Rows from block 7, named by matrix and row number. Rows with one number belong to one channel. Each number is 128 + 32 x the weight over its row's rms, rounded and kept within 0 to 255. All counts start at 0. After the name is the row's rms in percent of the matrix's.
# filt: filter width-5 conv, dilation 4 (model.blocks.7.filt.weight, 384x384x5), inputs 304-319, a 5 kernel for each
# gate: gate width-5 conv, dilation 4 (model.blocks.7.gate.weight, 384x384x5), inputs 304-319, a 5 kernel for each
filt.12 096 [199 194 112 150 120 115  90 151 105 123 104 148 114 165 150 166 203 101 164 164 117  66 167  96 112 126 114 143 128 127 118  85 117  83  78  54  54 137 108 132  87  79 132  77 111 163 168 117 136 120 114 166 108 150 144 105 138 120 150 148 149 166  87 143 107 183 216 122 175 134 168 134 117 133 130 151 140 116 122  91]
filt.13 102 [ 87 109 104 161 107 129 150 103  91 140 159 115 169 199 116 109 128 124 185  80 128 123 123  80 175 167 189 204  97  98 122 104 107  70 200 160 134 147 114 173 122 111 107  88 192 141 109 138 166 118 136 123 155 189 110 145 120 166 185 115 133 104 119 186 129  88  77  76 191 116 102 181 136 103 127 104  69  90 166 146]
filt.14 092 [108 127 128  62  67 170 158 151 114 110  93  88  97 117 166  86 148 144 120 127 174 120 119 132 100 149 144 145 140 135 152 110 106 125 112 145 105 127 178 183 157  89 106 128 112  80  79  91 142 177  79 103 109 141 154  83  83  91 122 165  76  87 102 153 167  90 103 120 103 121 148 162 161 132 136  99  73  71 101 131]
filt.15 102 [ 84  78  50  81 116 172 160 170 155 146 113 116 112 122 109 123  96  64  78 119 141 139 177 166 149 185 180 178 176 168 110 130 139 155 132 152 190 206 162 136  97 125 149 145 123  72  98  98 108 107  87 112  94 109 118 105 112 111 114 113  54  93  86 119 110  73 106  73  82  96 143 114 115 104 124  59  87  77  99 130]
filt.16 106 [123 168 175 131 128 135 118 160 154 125 111 111  59  99 125 100 117 114 102 118 156 153 158 162 146  91  94  56 108 126 172 165 188 188 164 141 105  96 122 118 185 160 188 179 147 157 173 134 146 153 105 107  84  86 118 113 124  58 110 131 143 172 162 166 148 145 162 148 133 154 136 140 153 105  98 162 174 173 183 192]
filt.17 095 [188 149 135 139 140  51  91 123 136 151 162 162 131 107  82 202 174 124 116  81  73  97 134 156 177 120 105 107  70  92  79 103 144 152 181  80 100 121 128 138  88 108  95 148 168 161 141 129 122 106 187 150 113 111  92 176 147 123  91  74 173 145 141 128 110 170 160 141 130 111 128 160  97 133 137 134 101 131 149 146]
filt.18 111 [ 91 113  96  94 144 127 130  75 130 137 157 145 227 139 116 107 121 172 127 134 134 124  83 143 130 130 128 138 128 126 137 125  88 131 118 162 130 166 171 112 131 112  77 144 124 149 136 183 135 121 138 135 216 138 116 161 149 232 137 104 139 130 168 135 133 128 119 131 112 122 103 122  68 108 151 123 106 112 117 126]
filt.19 103 [153 141 138 128 137 173 181 123 101  99  66  74 127 129 144 102 112 136 143 113 188 165 122 126 138  90 128 121  77  77 181 141 133 153 185 114 126 108 133 119 171 120 131 158 181  82  80 131 164 178  69  73 125 140 136  54  76 122 168 150 109  95 138 157 175 153 168 182 187 190 134 146 122 108 115 167 130 159 187 215]
filt.20 098 [159 142 202 149  85 127 146 119 117 130  88  73  97 132 131 133 112 152 148 106 130 133 111 112 137  93 123  99  93 138 154 123 120 136 151 116  99  52 100 146 139 125 125 127 152 106  71 106 128 131 107 100 113 138 120  93  80  98 131 152 143 103 177 174 121 168 137 210 188 106 169 173 173 144 124 120 107 129 150 132]
filt.21 103 [155 147 151 107 111 119 147  71 154 147 158 108 170 105 110 137 122 193 102  80 116 131  58 169 148 100 111  95 135  95 160 176 106 169 171 104 101 117 159 150 140 171  97 158 164 159 115 172 123 140 152 118 182 102 104 147 118 168 112 109 168 124 210 137 144 160 126 205 126 127  92 120  76  71  71 200 162 190 152 177]
filt.22 096 [136 123 126 141 134 114  81  60  63  98 144 146 179 200 137 132 128 141 139 119 132 131 110 118 130 160 146  85 129 113 139 148 152 156 153 117 131 134 107 126 145 161 159 145 168 176 186 235 186 170 142 147 187 186 137 157 154 180 185 152 143 168 230 179 156 112 119 172 163 124 125  97  80  81 119 144 144 189 173 135]
filt.23 093 [190 139 180 141 150 116 141 127 123 112 126 110 119 113 104 185 155 158 132 126  99 115 117 129 127 119 137 120 108 103 128 134 122 130 156  36  89  77 120 100  81 119 103 117 168 119  88 122 119 126 137 103 119 123 132 106  77 102 115 109 132  75 102 116 135 187 154 173 150 142 187 178 147 140 142 140 130 119 133 155]
filt.24 102 [ 93 134 130 117 104 107 105  86 131 173 188 132 169 148 104 160 170 147  82  69  98 104 108 145 180 161 120  98  75 142  78  94 104 147 163 155 117 127 149 153  82 124 112 158 154 164 128 152 146 119 168 162 166 134  89 187 136 176 151 109 160 122 135 140  82 136 135 144 127  70  75 146 113 104 109 107 100 128 166 119]
filt.25 108 [109 151  73 135 123 118  78 110 114 140 179 193 158 133 114 117 173 117 140 117 125  67 130 129 150 173 162 154 125 104 124  83 125 130 148 132 111 169 129 132 123  83 119 111 150 175 187 136 142 130 153 201 162 129 115 186 202 171 125 103 151 174 108 155 132  86 144  90 151 143 131 161 110 108 126 120 121 110 128 133]
filt.26 107 [126 145 130 101  78 161 166 180 127 147  92  58  43 135 110 109 106 100 124  87 152 157 147 119 144 109 107 138 164 187 144 162 155 120 130 134 111 129 146 156 147 144 153 116 133  76 109  89 152 101  90  75  78 135 108 104  58  49 134 126  95 107 103 135  78 119 136 148 117  81 130 139 152 124 131 118 138 103 106  91]
filt.27 109 [131  77 127 120 127  57 124 135 122 117 189 142 125 137 127 209 129 134 132 142  53 125 134 125 129 115 124 112 123 134  60 121 144 135 135 103 157 115 134 114  84 153 172 162 150 189 145 142 161 152 196 131 114 137 135 203 155 129 150 144 175 137 130 142 149 156 107 125 147 134 139 110 119 125 110 109 100 129 122 156]
filt.28 102 [130 131 128 161 180  82  72 118 114  86 159 205 152 127 142 161 150 130 131 168  88  88 116 124  90 108 100 101 103  84 101 147 150 164 157 104 137 146 111  76 103 146 158 156 146 141 169 160 159 192 180 193 163 140 175 160 214 164 136 143 148 182 166 157 184 140 128 124 136 184 166 114 133 117 122 111 138 135 165 175]
filt.29 099 [167 211 174 125 143 122  82  78 137 128 112 122 158 123 109 118 162 150  99 126 137  93 113 148 140 101 105  85 157 129 156 136 140 145 152  93  57 100 140 135 141 117 156 153 150 126 165 155 122 116 129 157 168 118 115 116 142 166 117 118 142 174 170 116 125 126 158 171 109 126 138 123 102 117 138 185 189 197 150 172]
filt.30 104 [ 83 103 104 100  69 178 166 178 140 152  64 107  74 127 137  69  84  87 119 125 195 159 167 141 134 147 175 143 154 165 163 142 146 131 117 175 147 133 154 161 155 123 159 132 124 100 114  86 128 115  82  96  70 128 127  80 105  85 140 138 106 124  81 115 108  79  98 102  89 106 141 158 176 105 119  85  97  94 102  83]
filt.31 097 [196 158 111  83 121 136 153 167 160 101 102  98  82 104 154 142 122  73  94 125 123 154 181 159 123  85  57 133 126 152 123 204 195 176 124  66  96 152 153 136 128 198 209 189 109 132 125 112 130 155 114 105  83 107 153 110  81  96 118 162 127 137 127 136 140 177 168 104 104 127 115 154 142 102  76 166 169 146 133 146]
filt.32 103 [138  38  61 101 103 149 181 138 145 124 117 113 154 116 140 128  55  98 126 143 137 176 139 121 113 121 145 185 138 116 110 171 132 135 117 120 208 214 157 146 129 155 127 102 112 105 108 104 128 122 122  80 121 126 147 122 113 166 129 151 117  68  88 109 139 131  49  56 125 133 179 110 110 117 137 127  98  81 128 135]
filt.33 098 [ 97  80 109 142 163 135 143 138  87  85 134 129 148 176 147  89  64 103 153 164 162 155 151  90  92  95 127 106 115 116 175 171 167 132 160 170 207 154 126  91 162 184 154 132 149 141 123 117 173 152 128 126 132 184 153 134 141 143 175 145 124 109 129 154 176 113  58 102 137 165  76  82  73  88  94 115 121 139 147 149]
filt.34 102 [155 154 147 108 105 133 122 122 180 183 114  86 106  65  59 121 153 148  83  49 141 119 120 192 224 129 130 129 144 140 160 128 126 172 184 126 118 132 166 194 155 141 124 169 192 156 133 125 109  98 117 124 117  66  52 116  94 114  97  91 157 157 128 113 103 124 135 141 108  81  96 146 132  88  74 169 143 123 127 115]
filt.35 099 [161 118  62 142 152 113 126 166 118 121 140 180 157 130 118 153 103  80 144 165 102 125 160 111 114 134 186 232 121 113 101 107 109 125 122  80 145 185 110  98  96 113 112 111 119 147 176 128 137 148 148 161 129 123 119 120 161 168 134 118 153 158 108 142 138 147 101  32 157 162 141  81 117 139 122 119 108  74 130 138]
filt.36 101 [103 123 175 241 173 124  95 120  97  90 133 153 108 112 128 112 137 152 180 150 147 113 120  88 109 113 128  78  94  82 145 147 143 124 133 155 146  98  46  90 141 136 141 137 153 165 185 124 132 138 131 150 120 135 152 141 155 125 111 130 163 187 145 145 148 101 123 171 177 190  93 104 141 207 156 141 144 155 145 171]
filt.37 096 [176 125  83 100 109  85 146 142 184 157 145 102 143  94 115 183 125  95  59  75  85 147 140 170 171  86  80 142 148 156 126 158 149 176 161  73 132 164 173 161 139 159 159 163 142 145  94 126  93 105 168 110 127  65  89 141 113 136 107 113 146  89 105 108 127 156 112  78  73  98 194 147 126 144 112 155 153 113 101 106]
filt.38 101 [129 148 127 117 118 131 122 149 217 189 141 144 141 101 121 123 119 102  83  92 151 150 156 178 169 110 100 154 153 163 154 157 161 144 123 121 114 158 141 139 122 127 132 119  99 160 161 134  79  78 128 112 122  48  90 118 135 127  63  97 148 154 135  92  83 150 138 108  91  91  99  67  84 116 122 159 176 152 129 105]
filt.39 098 [137 153 161 158 168 175 149  96  98 112  81 106 173 146 148  79 124 155 152 168 168 129 100  82  91 112 139 144 127 121 166 124 107 107  87 130  93  91  81  91 177 103  83  74  68  72 107 156 133 136  84 116 156 155 163  67  94 150 123 124  68 112 174 147 155 112 130 159 158 170 137 118  95 142 109 114 139 161 136 121]
filt.40 103 [128 118 144  95 101 126 128  97 149 154 139 132 145  94 131 119 144 215 113 118 122 118  60 147 132 164 169 145 216 182 118  99  51  95 102 119 116  98 147 140  89  71  46  99  85 133 105 120  76 116 136 134 172 105 121 130 124 142  82 117 131  88 141  74  97 141 110 183  86 103  64 120 148 149  97 115  93  97  50  82]
filt.41 098 [177 153 155 140 102 129 101  66  89 108 122 162 189 189 165 160 147 140 152 143 106  96  78  68  89 129 127 143 153 172 119 130 122  98 103  70  91 109 125 137  88  95 112  88  95 105 165 196 140 117 134 163 194 199 164 105 141 174 175 152 116 168 147 131 102 163 160 152 140  98 136 106 128 114 127 125 145 147 127  84]
filt.42 104 [137 125 157 135 153 113 124 142 170 139 151 128  86  74  82 155 141 132 125 122 103 124 151 164 142  82  99  94  75  59 133 142 157 155 147 106 126  85 130  99 149 126 123 120 135 142 137 105  79 107 152 129  95  78 102 140 121  74  63  77 170 142 134  98 134 174 158 165 148 162 140 147 177 143 137 135 128 129 130 152]
filt.43 100 [138 163 139 125 171 105  78  94 183 111 145 188 163 110 139 116 155 144  53 140 150  95 114 199 123 104  93  84 170 118 152 126 130 153 108 142 110 129 165 102 178 139 136 190 118 155 179 153 108 134 143 176 162  80 144 133 179 148 102 121 148 175 138  68 137 129 153 126  60 165  95  92 129 111 163 170 160 162 121 142]
filt.44 097 [112  84 146 168  96 122 156  98  91 158 105 115 146 138 121 117  75 146 162  85 133 161 102 124 162  81 163  95  54  71 149 124 151 143 190 147 166 124 118 178 139 129 153 141 197 139 116 159 169 137 135 116 172 157 110 114 121 147 136 126 156 101 156 177 113 137  70 159 184 108  97 114 106  96  71 131 111 193 213 167]
filt.45 114 [147 134 134 134 128 148 135 194 121 139  97 126  52 127 110 124 121  62 139 129 151 139 223 128 136 148 118 120 118 117 139 135 182 119 129 109 145 131 134 134 142 158 167 118 145  97 118  82 124 112 103 120  28 128 111  89 118  54 139 111  96 129  94 135 121 130 135  88 133 131 151 105 118 146 157 118 137 137 118 122]
filt.46 101 [109 120 185 104  61 177 173 126 119 139  68  91 125 140 143  68 101 139 139 108 197 167 122 111 143  98 108 112 126 173 180 143 151 124 132 135 127  77 147 165 176 128  97 113 131 103  84 122 125 121  54  72 119 145 130  72  82 114 150 142 118  89 133 110  96 132 125 177 121  89 139 119 121 121 114 148 119 137  99  89]
filt.47 097 [166 171 169  91 132  96 118 118 196 160 129 104 129  80  90 161 148 143  64 116  97 120 111 202 144 123  86  85 157 156 122 128 130 169 120  96 107 109 171 131  92 129 148 168 114 140 117 126  83 108 141 133 137  63  98 128 107 107  69  80 157 135 141  57 105 151 175 162  56 101  83 108 130 146 171 161 145 160 123  99]
filt.48 102 [134 159  85 105 130 148 107  99 100 117 103 150 170 201 148 101 138 130 138 136 151 101 107  95 112 109 131 110 177 196 151 143 171 105 106 118  94 161 162 132 115  78 143  81  90 109 165 174 181 141 102 140 164 179 149 102 135 175 197 148 120 173 160 162 122 140 177 139 119 122 115  81 101  89 128 162 166 114 104 105]
filt.49 102 [135 148 195 141 135 122 105 141 181 199 141 135  80  68  67 123 134 155 114 106 124 123 126 171 171 151 157 114 100 143 123 128  98 140 121 135  87  71 105 131 137 140 120 142 134 140 133  85  70  57 133 129 121  74  53 145 127  86  67  80 156 142 105  95  80 117 134 166 149 117 118 171 193 154 124 162 155 126 128  97]
filt.50 097 [133 120  59 119 161 106 112 147 138  88 176 155 122 119 149 169 141  86 119 172  75 106 155 141  91 144 107 148 191 168  74 127 178 139 107 110 136 177 117  92  72 139 184 152 120 152 142 115 115 139 176 144  99 122 165 176 141 121 121 152 152 150 106 118 164 146 135  87  89 155 115 107 142 211 151 108 134  95 104 124]
filt.51 100 [118  67  89 160 170 109 136 122 109 130 147 146 160 149 103 143 115 135 174 178 103 130 113  84 103 175 198 171 159 140  93 126 110  74  84 126 174 151  99  89 101 128 113  62 110 138 159 130 114  94 161 140 163 169 133 147 165 173 150  95 120 112  93 123  89 122  71  74 145 131 126  85 101 159 195  97 121  95 103  99]
filt.52 102 [106 110 111  86 104 163 154 137 150 128  70  80 110 120 117  95 108 155  97 126 154 139  97 132 124 158 156 160 139 144 126 110  79 136 109 137 122 110 153 130 141  97  86 122 101  66  65  79  99 112  86  99 130 115 122  68  85 116 120 138  73  89  77  94 135  94  98  98  80 107 151 164 187 145 153  70  78  82  90  96]
filt.53 102 [136 161 132 120  89 110 101  55  90 115 145 118 169 157 164 136 172 206 134 100 113  98  60 112 135 145 122 138 132 163 125  97  67 106 149 110  80  98 120 153 108  99  82 117 143 143 122 148 144 173 145 147 187 148 145 163 124 173 145 172 140 132 151 150 141 131 177 187 154  81 121 151 156 133 103 139 134 118 152 130]
filt.54 112 [137 116 165 153 175 114 100  67  94 101 147 168 195 145 156 150 160 180 139 149  99  78  73 116 104  97 116  94 106  89 144 137 121 156 163 121 125 103 127 109 121 129 120 143 136 159 157 203 160 167 157 202 207 159 155 128 170 177 155 151 158 147 184 166 176 177 139 177 162 187 130 156 130 121 102 151 139 167 163 169]
gate.12 098 [ 61  53  90 136 141 172 190 163 139 138 130 121 126 120 130  58  47 102 110  91 186 166 127 132 154 118 147 129 116  71 174 156 108 132 174 207 198 154 138 137 175 156 129 131 191 142  96  93 114 129  88  86 114 107 119 138 129 145 130 128 156  95 102 124 162  76  43  79 117 113  88 110 134 122 110 137 121 100 147 168]
gate.13 097 [146 148 135 108 101 120 125 126 193 196 127 144 144 111  99 107 122 142  91  63 150 135 134 194 203 111 121 142 118 119 161 140 131 161 161 146 151 124 161 177 151 145 117 145 159 162 145 138 108 113 123 139 121  93  78 128 134 123  97  97 160 135 121 113 122 142 127 136  97  98  84  83 102 115  79 184 170 138 126 127]
gate.14 096 [ 97  79 101 137 151 118 117 114 126  90 154 158 159 135 167  94 101  92 116 136 143 139 156 145 108 113 100  97 122  94 137 157 150 146 127 162 186 163 115 107 134 140 146 111 116 164 161 156 143 174 132 148 141 134 157 159 164 162 138 163 164 150 129 123 173 117 118  96 107 176  82  86 106  96  97 130 151 123 140 167]
gate.15 102 [114 104  94  47  91 129 115 105 166 155 123 143 163 121 131 108 119 118  33  72 145 122 122 187 143 123  71 100 135 174 146 130 136 175 120 141 153 180 238 167 149 148 148 171 106 134 146 166 131 135 125 145 149 104 121 127 146 156 121 148 134 139 147  85 112 133 143 144  64  85 116  95  65  79 108 127 130 136 114 118]
gate.16 109 [117 106 108 120 106 140 126 124  64 128 134 148 145 236 163 134 137 151 174 119 110 120 110  74 131 123 147 145 153 155 104  96 110  63 130 112 143 136 123 147 128  92 129  91 139 126 131 116 179 150 134 154 145 215 140 135 154 143 232 171 124 129 105 169 124 124 107  98 130  90 148 130 142 125 117 109 104 103 122 127]
gate.17 097 [146 118  90  92 118 148 125 163 155 113 100 136 120 130 153 119 122  32  69 117 138 142 205 170 129 129 133 142 146 155 129 113 179 150 106  99 149 187 177 147 150 146 197 157 145  95 130 153 134 120  95 116  80  87 138  91 126 121 118 157  95 137 130 128 125 142 147  96  94 102 126 101  86  77 122 138 126 144 122 121]
gate.18 100 [ 85 137 100 104 119 189 154 157 128 132  79  95 106 122 134  29  84 105 137 142 212 165 159 134 127 114 102 139 140 150 207 188 149 117 117 197 140 163 145 142 222 194 176 169 150 144 158 124 132 144  66 100 103 125 132  95 119 117 147 149 124 173 136 133 129  49 109  79  99 109 124  89 116 125 123 144 163 125 125 116]
gate.19 099 [110 101  92  97 125  99 129 100  89 119 175 118 165 172 118 123 130 163 157 143 124 135  99 100 112 102 117 160 151 167 158 168  87  84  91 162 161 149 147 106 162 164 102 126 128 196 152 155 167 130 148 119 157 170 138 170 135 158 176 149 208 156 168 149 120 154 121 133 133 115  57  77 105 112 158 172 157 104 115  72]
gate.20 098 [ 92  98  87  89 103 119 104  96 118 117 158 162 171 144 131 121 130 128 134 131 121 125 116 116 124 101 123 128 117 138 141 157 138 138 108 159 153 150 153 153 140 143 141 160 131 163 150 137 131 137 136 155 160 139 138 161 173 191 165 154 150 156 127 125 149 152 147 147 127 142  91 104 103 121 110 144 166 136 139 134]
gate.21 101 [ 71  94 102 122 122 157 137 122 132 110 130 157 118 108 139 134 138 138 139 151 127 102 111 118  93 211 174 146 166 159  81  66  74  99  71 166 139 130 103 118  99  79  96 119  67  99 135 120 102 139 114 148 129 127 159 122 143 118 106 136  96 126 110  99 110  91 119  96  83  98 153 142 178 215 172  41  63  57  66  75]
gate.22 095 [136 148 110 137 199 102 116 105 132 126 146 126 154 132  98 138 127 130 127 178 123 137 118 149 103  83  97 108 147 117 139 154 166 137 117 128 137 157 118  55 123 110 151 113  92 165 160 201 144 110 148 130 147 118 130 144 128 150 114  93 173 167 203 144 144 142 174 164 143 193 109  59  35  83 140 175 180 188 144 154]
gate.23 096 [187 181 172 176 154  97 100 110 108 134 123 103 124 105 113 165 128 129 144 139 104 127 119 120 129  94  89  93  50  74 130 177 154 137 132  69  69  70  74 110 116 168 132 137 118 149 155 147 129 105 145 123 137 126 118 123 114 120  99 100 158 184 176 176 130 181 179 197 202 183 165 148 117 145 133 166 185 167 158 179]
gate.24 105 [134 101  49  80 141 121 124 155 154 136 134 151 140 121 122 135 138  80 103 146 130 118 174 151 123 143 151 147 164 152 118 121 149 133  94 136 165 227 174 107 113 115 148 133  89 153 148 117 120 118 137 138 106 115 125 130 142 125 129 120 144 155 105  95 105 130 111  56  68 123  99  67  70 120 166 151 148 116  94 107]
gate.25 106 [170 107 109 113 155 129 145  93  89 111 131 114 188 207 146 158 145 165 159 158 113 138  92  83  80 117 141 163 151 133 113 132  87  68  60 104 133 149 130 101 102 116  72  79  72 115 108 156 149 106 129 113 174 199 158 128 109 172 192 143 128 103 139 125 100 161 113 114 122 140 130  78  71 122 175 131 115 112 113 112]
gate.26 107 [134 102  95 120 114 136 114 123  93  99 120 147 167 198 166 138 140 133 132 127 127 118 127 105 117 124 130 144 165 123 126  96  97  76 106 137 163 169 137 143 130 133 135  97 110 127 144 164 184 192 119 146 149 172 160 115 156 177 194 205 139 155 132 132 159 140 114  91  89  99 111 114  97 117 119 135 127 116 141 141]
gate.27 099 [161 106  83  74 128 133 180 152 166 152 122 127 153 113  88 141  60  84  73  92 132 183 159 158 151  70  98 106 153 145 138 166 153 141 159 127 201 201 189 153 123 154 149 145 166 150 142 173 110 128 122 105 120 102  91 100 126 152 117 106 173 128 163  94 121 174 109 127  70 108 101  54  70 130 123 168 147 135  80 133]
gate.28 096 [135 115  99  81 113 128 166 147 157 155 141 107 116 119 113 128  82  82  65  97 150 183 187 186 165 102 132 119 147 152 159 167 155 171 165 155 152 180 176 144 111 132 137 142 126 144 109 128 124 129 124  81  97 100 102 127  90 117 114 117 161 105 137 106 115 164 132 123  94 121  89  83  61  76  94 180 137 142 127 153]
gate.29 100 [151 123 139 106  76 168 158 164 154 172  81  92  85 101 123  98 101 104 104  72 160 153 166 160 183 103 125 110 164 179 138 142 156 121 143 104 127 127 145 172 127 158 158 130 143  75 117 106  97 129  81  85  89  89  99  66  82 103 108 130  96 105 110  72  92 144 103 118  89  69 145 153 164 170 123 129 132 130 112 132]
gate.30 095 [ 95  87 119 172 203 143 148 107 116  97 142 155 180 149 143 127  83 173 183 198 130 143 115  98  84 145 170 174 175 129 116 145  94 104  73 169 162 129  81  60 109 137  79  68  79 121 120 125 117 123 127 124 167 145 161 135 135 162 122 123 146 131 126 112 150 129  85 114 137 170 103  75 126 154 171 127 132 116 123 162]
gate.31 097 [ 63 102 133 128 100 115 109 128 140 155 154 139 139 118 115  90 114 111  75  57 137 144 137 155 204 154 140 111  97 139 143 159 164 191 191 188 145 123 138 180 154 175 170 209 193 160 151 130 151 138 126 136 122 108  88 181 150 135 118 114 148 128 131 150 109  92 104 113 137  64  77  98 140  97  90 129 134 145 170 133]
gate.32 100 [155 135 132 148 106 140 137 151 181 163  97 125 116  89 114 127 114  82  83  72 149 155 198 207 185  76  62  82  53  63 159 168 206 199 182 111 138 157 126 158 153 165 197 182 178 128 148 138 112 148 109 121 107  65  93  93 129 107  75 110 138 153 143 117 148 159 157 142 153 130 114  68  75  99  71 129 149 154 146 151]
gate.33 098 [117 125 111 100 153 147 142 100  96  54 123 124 163 149 192  83 108 124 120 171 186 146 121 124  94  95  82  65  73  66 196 163 144 154 115 182 148 145 164 117 177 137 148 166 148 152 130 179 157 179 104 107 142 141 178 132 125 164 162 193 165 142 183 156 170 107 131 150 132 171  59  89  81 100 114 170 133 175 174 170]
gate.34 095 [ 76  97 160 179 132 119 110 104 130 157 152 140 126 125 111  96 138 148 126 101 162 123 119 133 163 142 104  86  60  70 151 157 133 150 159 193 164 111  98 137 150 140 130 129 151 192 194 159 175 142 127 147 144 123  94 151 172 122 117 102 170 197 173 200 161 103 125 160 186 156  27  75 104  94  79 162 173 168 218 191]
gate.35 099 [134 157 184 138 103  77 110  90  63 114 179 141 141 184 147 155 150 147 157 135  90 120 108 116 114 104 119  57  85 103  87  93 118 104 103 141 111  86 129 153 128 120 122 113 105 166  94 138 175 142 181 144 153 180 147 188 137 139 170 171 154 106 150 162 130 149 137 187 146 108 106 168 141  84 129 122 131 154 154 124]
gate.36 101 [ 70 102 108 121 127 139  82  96 151 139 134 185 162 127 120  80 148 146 116 127 165 110  97 144 142 150 111 140 133 130 157 142 104 132 131 203 175 173 128 132 161 144 119 107 116 149 206 149 117 112 119 190 176 125 110 152 192 178 115 113 143 209 156 120 121  93 165 151 116 118  50  64  92 141 147 137 175 154 145 123]
gate.37 099 [167 149 146 134 130 122 129 119 115 141 105 130 134 137 113 115 113 101  96  95 158 141 165 154 166  68  70  61  55 101 166 164 205 197 186  79 111 127 129 116 177 163 189 195 184 130 163 167 167 152 125 127 123 123 112 120 126 140 128 131 144 156 164 160 144 153 154 169 160 122 130 120 108 103 108 210 201 218 202 186]
gate.38 101 [159 115 126 166 136 124 147 125  55 101 124 133 125 172 143 153 111 131 217 156 124 136 116  40 104  88 110 154 121 117 141 136 105  48  90  81 142 116  71 118 102 123  89  53  82 114 118 126 156 127 124 126 130 188 138  83 113 115 155 141 128 132 125 153 125 169 140 123 194 157 131  93 155 167 133 134 124 104  87 111]
gate.39 100 [114  92 136 130 141 172 153 171 141 145  69 128  69 102 125  85  83  91 128 125 178 179 164 125 128  68 126 104  89 123 204 178 166 126 108 160 183 133 129 124 218 189 167 139 121 107 148 102 105 105  86 106  79 117 142  81 116  74  92 112 113 141 106 114 109 109  99 127 144 102 132  84 146 165 147 145 135 125 108  98]
gate.40 104 [172 136 145 116 109 141 144 131 157 200 118 106 148 112  63 115  98 120  98  64 148 163 139 175 217  62 117 131  73 103 168 173 119 171 187 103 126 123 156 155 156 181 144 187 195 130 125 132 134 102 115  98 126  94  47 106 110 147 106  73 155 136 140 137  90 147 113  91 113  64 128 116 127 117 135 161 126 117 132 123]
gate.41 099 [ 73  92 107 139 127 150 147 117  92 104 148 154 164 188 167 107 132 148 167 105 146 141 106  90 134 150 155 165 128 111 143  98  74  94 145 172 153 129 100 133 132 101  84  92 155 126 122 138 162 169 125 123 149 168 136 172 148 174 182 170 100  96 109 154 150  78  94 108 152 110  55 118 129 114  90 116  94  85 154 185]
gate.42 093 [147 152 134 174 185 102 115 138 132 138 153 149 141 115  97 147 135  85 149 169  99 130 159 128 105 112 105 140 115 112 133 149 177 140 102 120 133 142  91  83 126 151 160 100  68 188 163 170 137  97 150 149 120 119 124 140 135 123 106  88 201 185 170 159 124 185 179 170 200 208  86  24   0  58 115 162 199 173 144 127]
gate.43 096 [178 167 143 110 147  89 121 134 136 104 145 129 148 126 171 166 111  99  74 122  89 144 165 174 134  73  86  98 140 125 127 148 168 184 114 105 123 147 165 124 147 168 170 199 106 169 154 169 167 187 173 122 133 110 146 144 133 141 136 150 163 161 179 142 170 162 137 131  94 123 145 150  86  99 112 179 178 198 170 144]
gate.44 098 [188 197 107  92 130 109  92 145 151  92 111 127  93 133 156 151 170  82  82 137 114  90 177 173 108  91  66  91 170 148 112 106 180 155 102  77  85 157 163 122 114 105 175 145 100 121 135 117 135 157 127 155 101 119 164 110 114 100 121 155 136 162 112 111 154 172 206 136  93 129 131 140 116  86 109 174 191 149 129 131]
gate.45 102 [146  67  74 128 141 117 170 152 119 132 154 134 158 150 121 149  79 110 165 155 115 156 130 104 110 154 183 221 192 165  78 131  94  87  92 102 180 177 113 113  82 119 108  81  89 125  95 100 118 115 143 122 128 145 129 140 127 143 145 122 129  76  85 123 111 141  72  59 127 140 137  62  94 120 141 134 119  67  85  88]
gate.46 104 [120 115  99 109 109  99 118  95 126 134 148 146 202 158 139 140 151 178 138 124 105  87  62 110 124 112 148 152 151 167 138 104  68 115 123 116 121 135 133 150 157 128  95 129 139 138 134 130 117 102 149 167 179 153 126 144 142 198 139 138 161 142 128 105 104 158 137 137 126 103 119 125 149 126 138 118  93  62  90  88]
gate.47 102 [101 111 119 130 118 193 192 151 153 187 120  98 146 129 104  76  89 118 121  87 200 187 151 142 165 153 148 182 153 125 154 126 114 117 156 175 149 153 137 148 143 140 124 113 154  93  61 114 100  91  85  79 123 114  75 103  93 138 112  98  85  60  98 109 102  92 101 107 129 118  89 119 117 117 105 118  97 100 124 106]
gate.48 096 [134 111 135 146 174  85 146 151 118 131 209 149 159 134 104 158 116 127 165 178  89 140 127 112 117 140 130 182 135 122  87 102 107 111 103 132 162 147 100  72  82 114  86 113  95 171 132 121 138 102 185 122 134 130 126 204 143 139 115  90 157  92  81 135  95 141  84  78 161 157 107  88  78 144 157 138 123 103 127 111]
gate.49 107 [114 123 121 113 138 148 119  86 126 136 114 170 228 150 100 107 135 172 123 124 143 106  72 120 141 161 176 172 136  92 152  96  69 136 150 136 138 124 142 124 121  93  82 129 171 134 139 174 137 107 111 163 192 131 102 110 172 208 164  99 150 119 163 126 103 113 106 136 117 128  76  86  76  92 150 122 109 115 130 127]
gate.50 106 [107 124 118 102  70 127 149 142 164 204 137 107 107  89  68 127 101 114 102  67 136 166 152 167 205 184 147 124 122 168 135 169 149 140 153 139 127 121 150 194 146 188 174 151 169 119 116 101 103  70 126  97 107  72  39 131 121 112  98  76 116 121 114 105  69 106 122 128 112  65 121 109 135 132 136 117 139 131 115  87]
gate.51 104 [122 109 112  99 122  95  96  92 133  71 154 172 170 117 171 151 145 154 125 176 103 103  95 130  77 103 141 141 180 143 120 117 113 119  85 124 135 158 145 117 135 120 125 110  87 145 133 133 129 167 157 164 166 133 181 152 183 175 129 185 159 129 147 111 165 172 137 151  97 153 140 116  95 132 140 145 121 130 105 126]
gate.52 095 [164 138 112  83  94 107 117 117 131  95 107 132 164 152 200 159 137 138 106 115 129 131 131 158 128  33  75 106 128 124 157 171 137 155 137  97 120 134 167 182 157 148 114 134 120 147 160 138 146 204 130 139 138 133 164  92 129 152 141 185 159 156 150 131 184 218 184 160 121 131 100  72  89  65  33 183 171 140 126 139]
gate.53 096 [125 145 189 155 110 154 120 101 107 123  88  89 127 126 134 140 119 204 140 107 131 137  66 128 146 110  84 106  98 132 144 190 102 146 169 112 105  54 108 145 158 181 120 182 188  81 128 109 131 145 101 117 150 134 124  91 113 129 124 131 105 154 139 136 162 136 175 187 158 106 192 155 204 157 120  93 151 129 144 132]
gate.54 099 [139 128 109 133  93 112 145 140 128 133 135 104 121 119 132 132  74  90 124 109 156 202 179 137 151  48  98 126 100 153 202 218 201 174 158 146 158 168 136 171 193 215 177 156 134 169 148 153 160 163 127  94 103 114 125 127 105 115 130 152 176 143 166 178 174 186 126 131 177 117  71  77  64  92  84 187 160 149 152 127]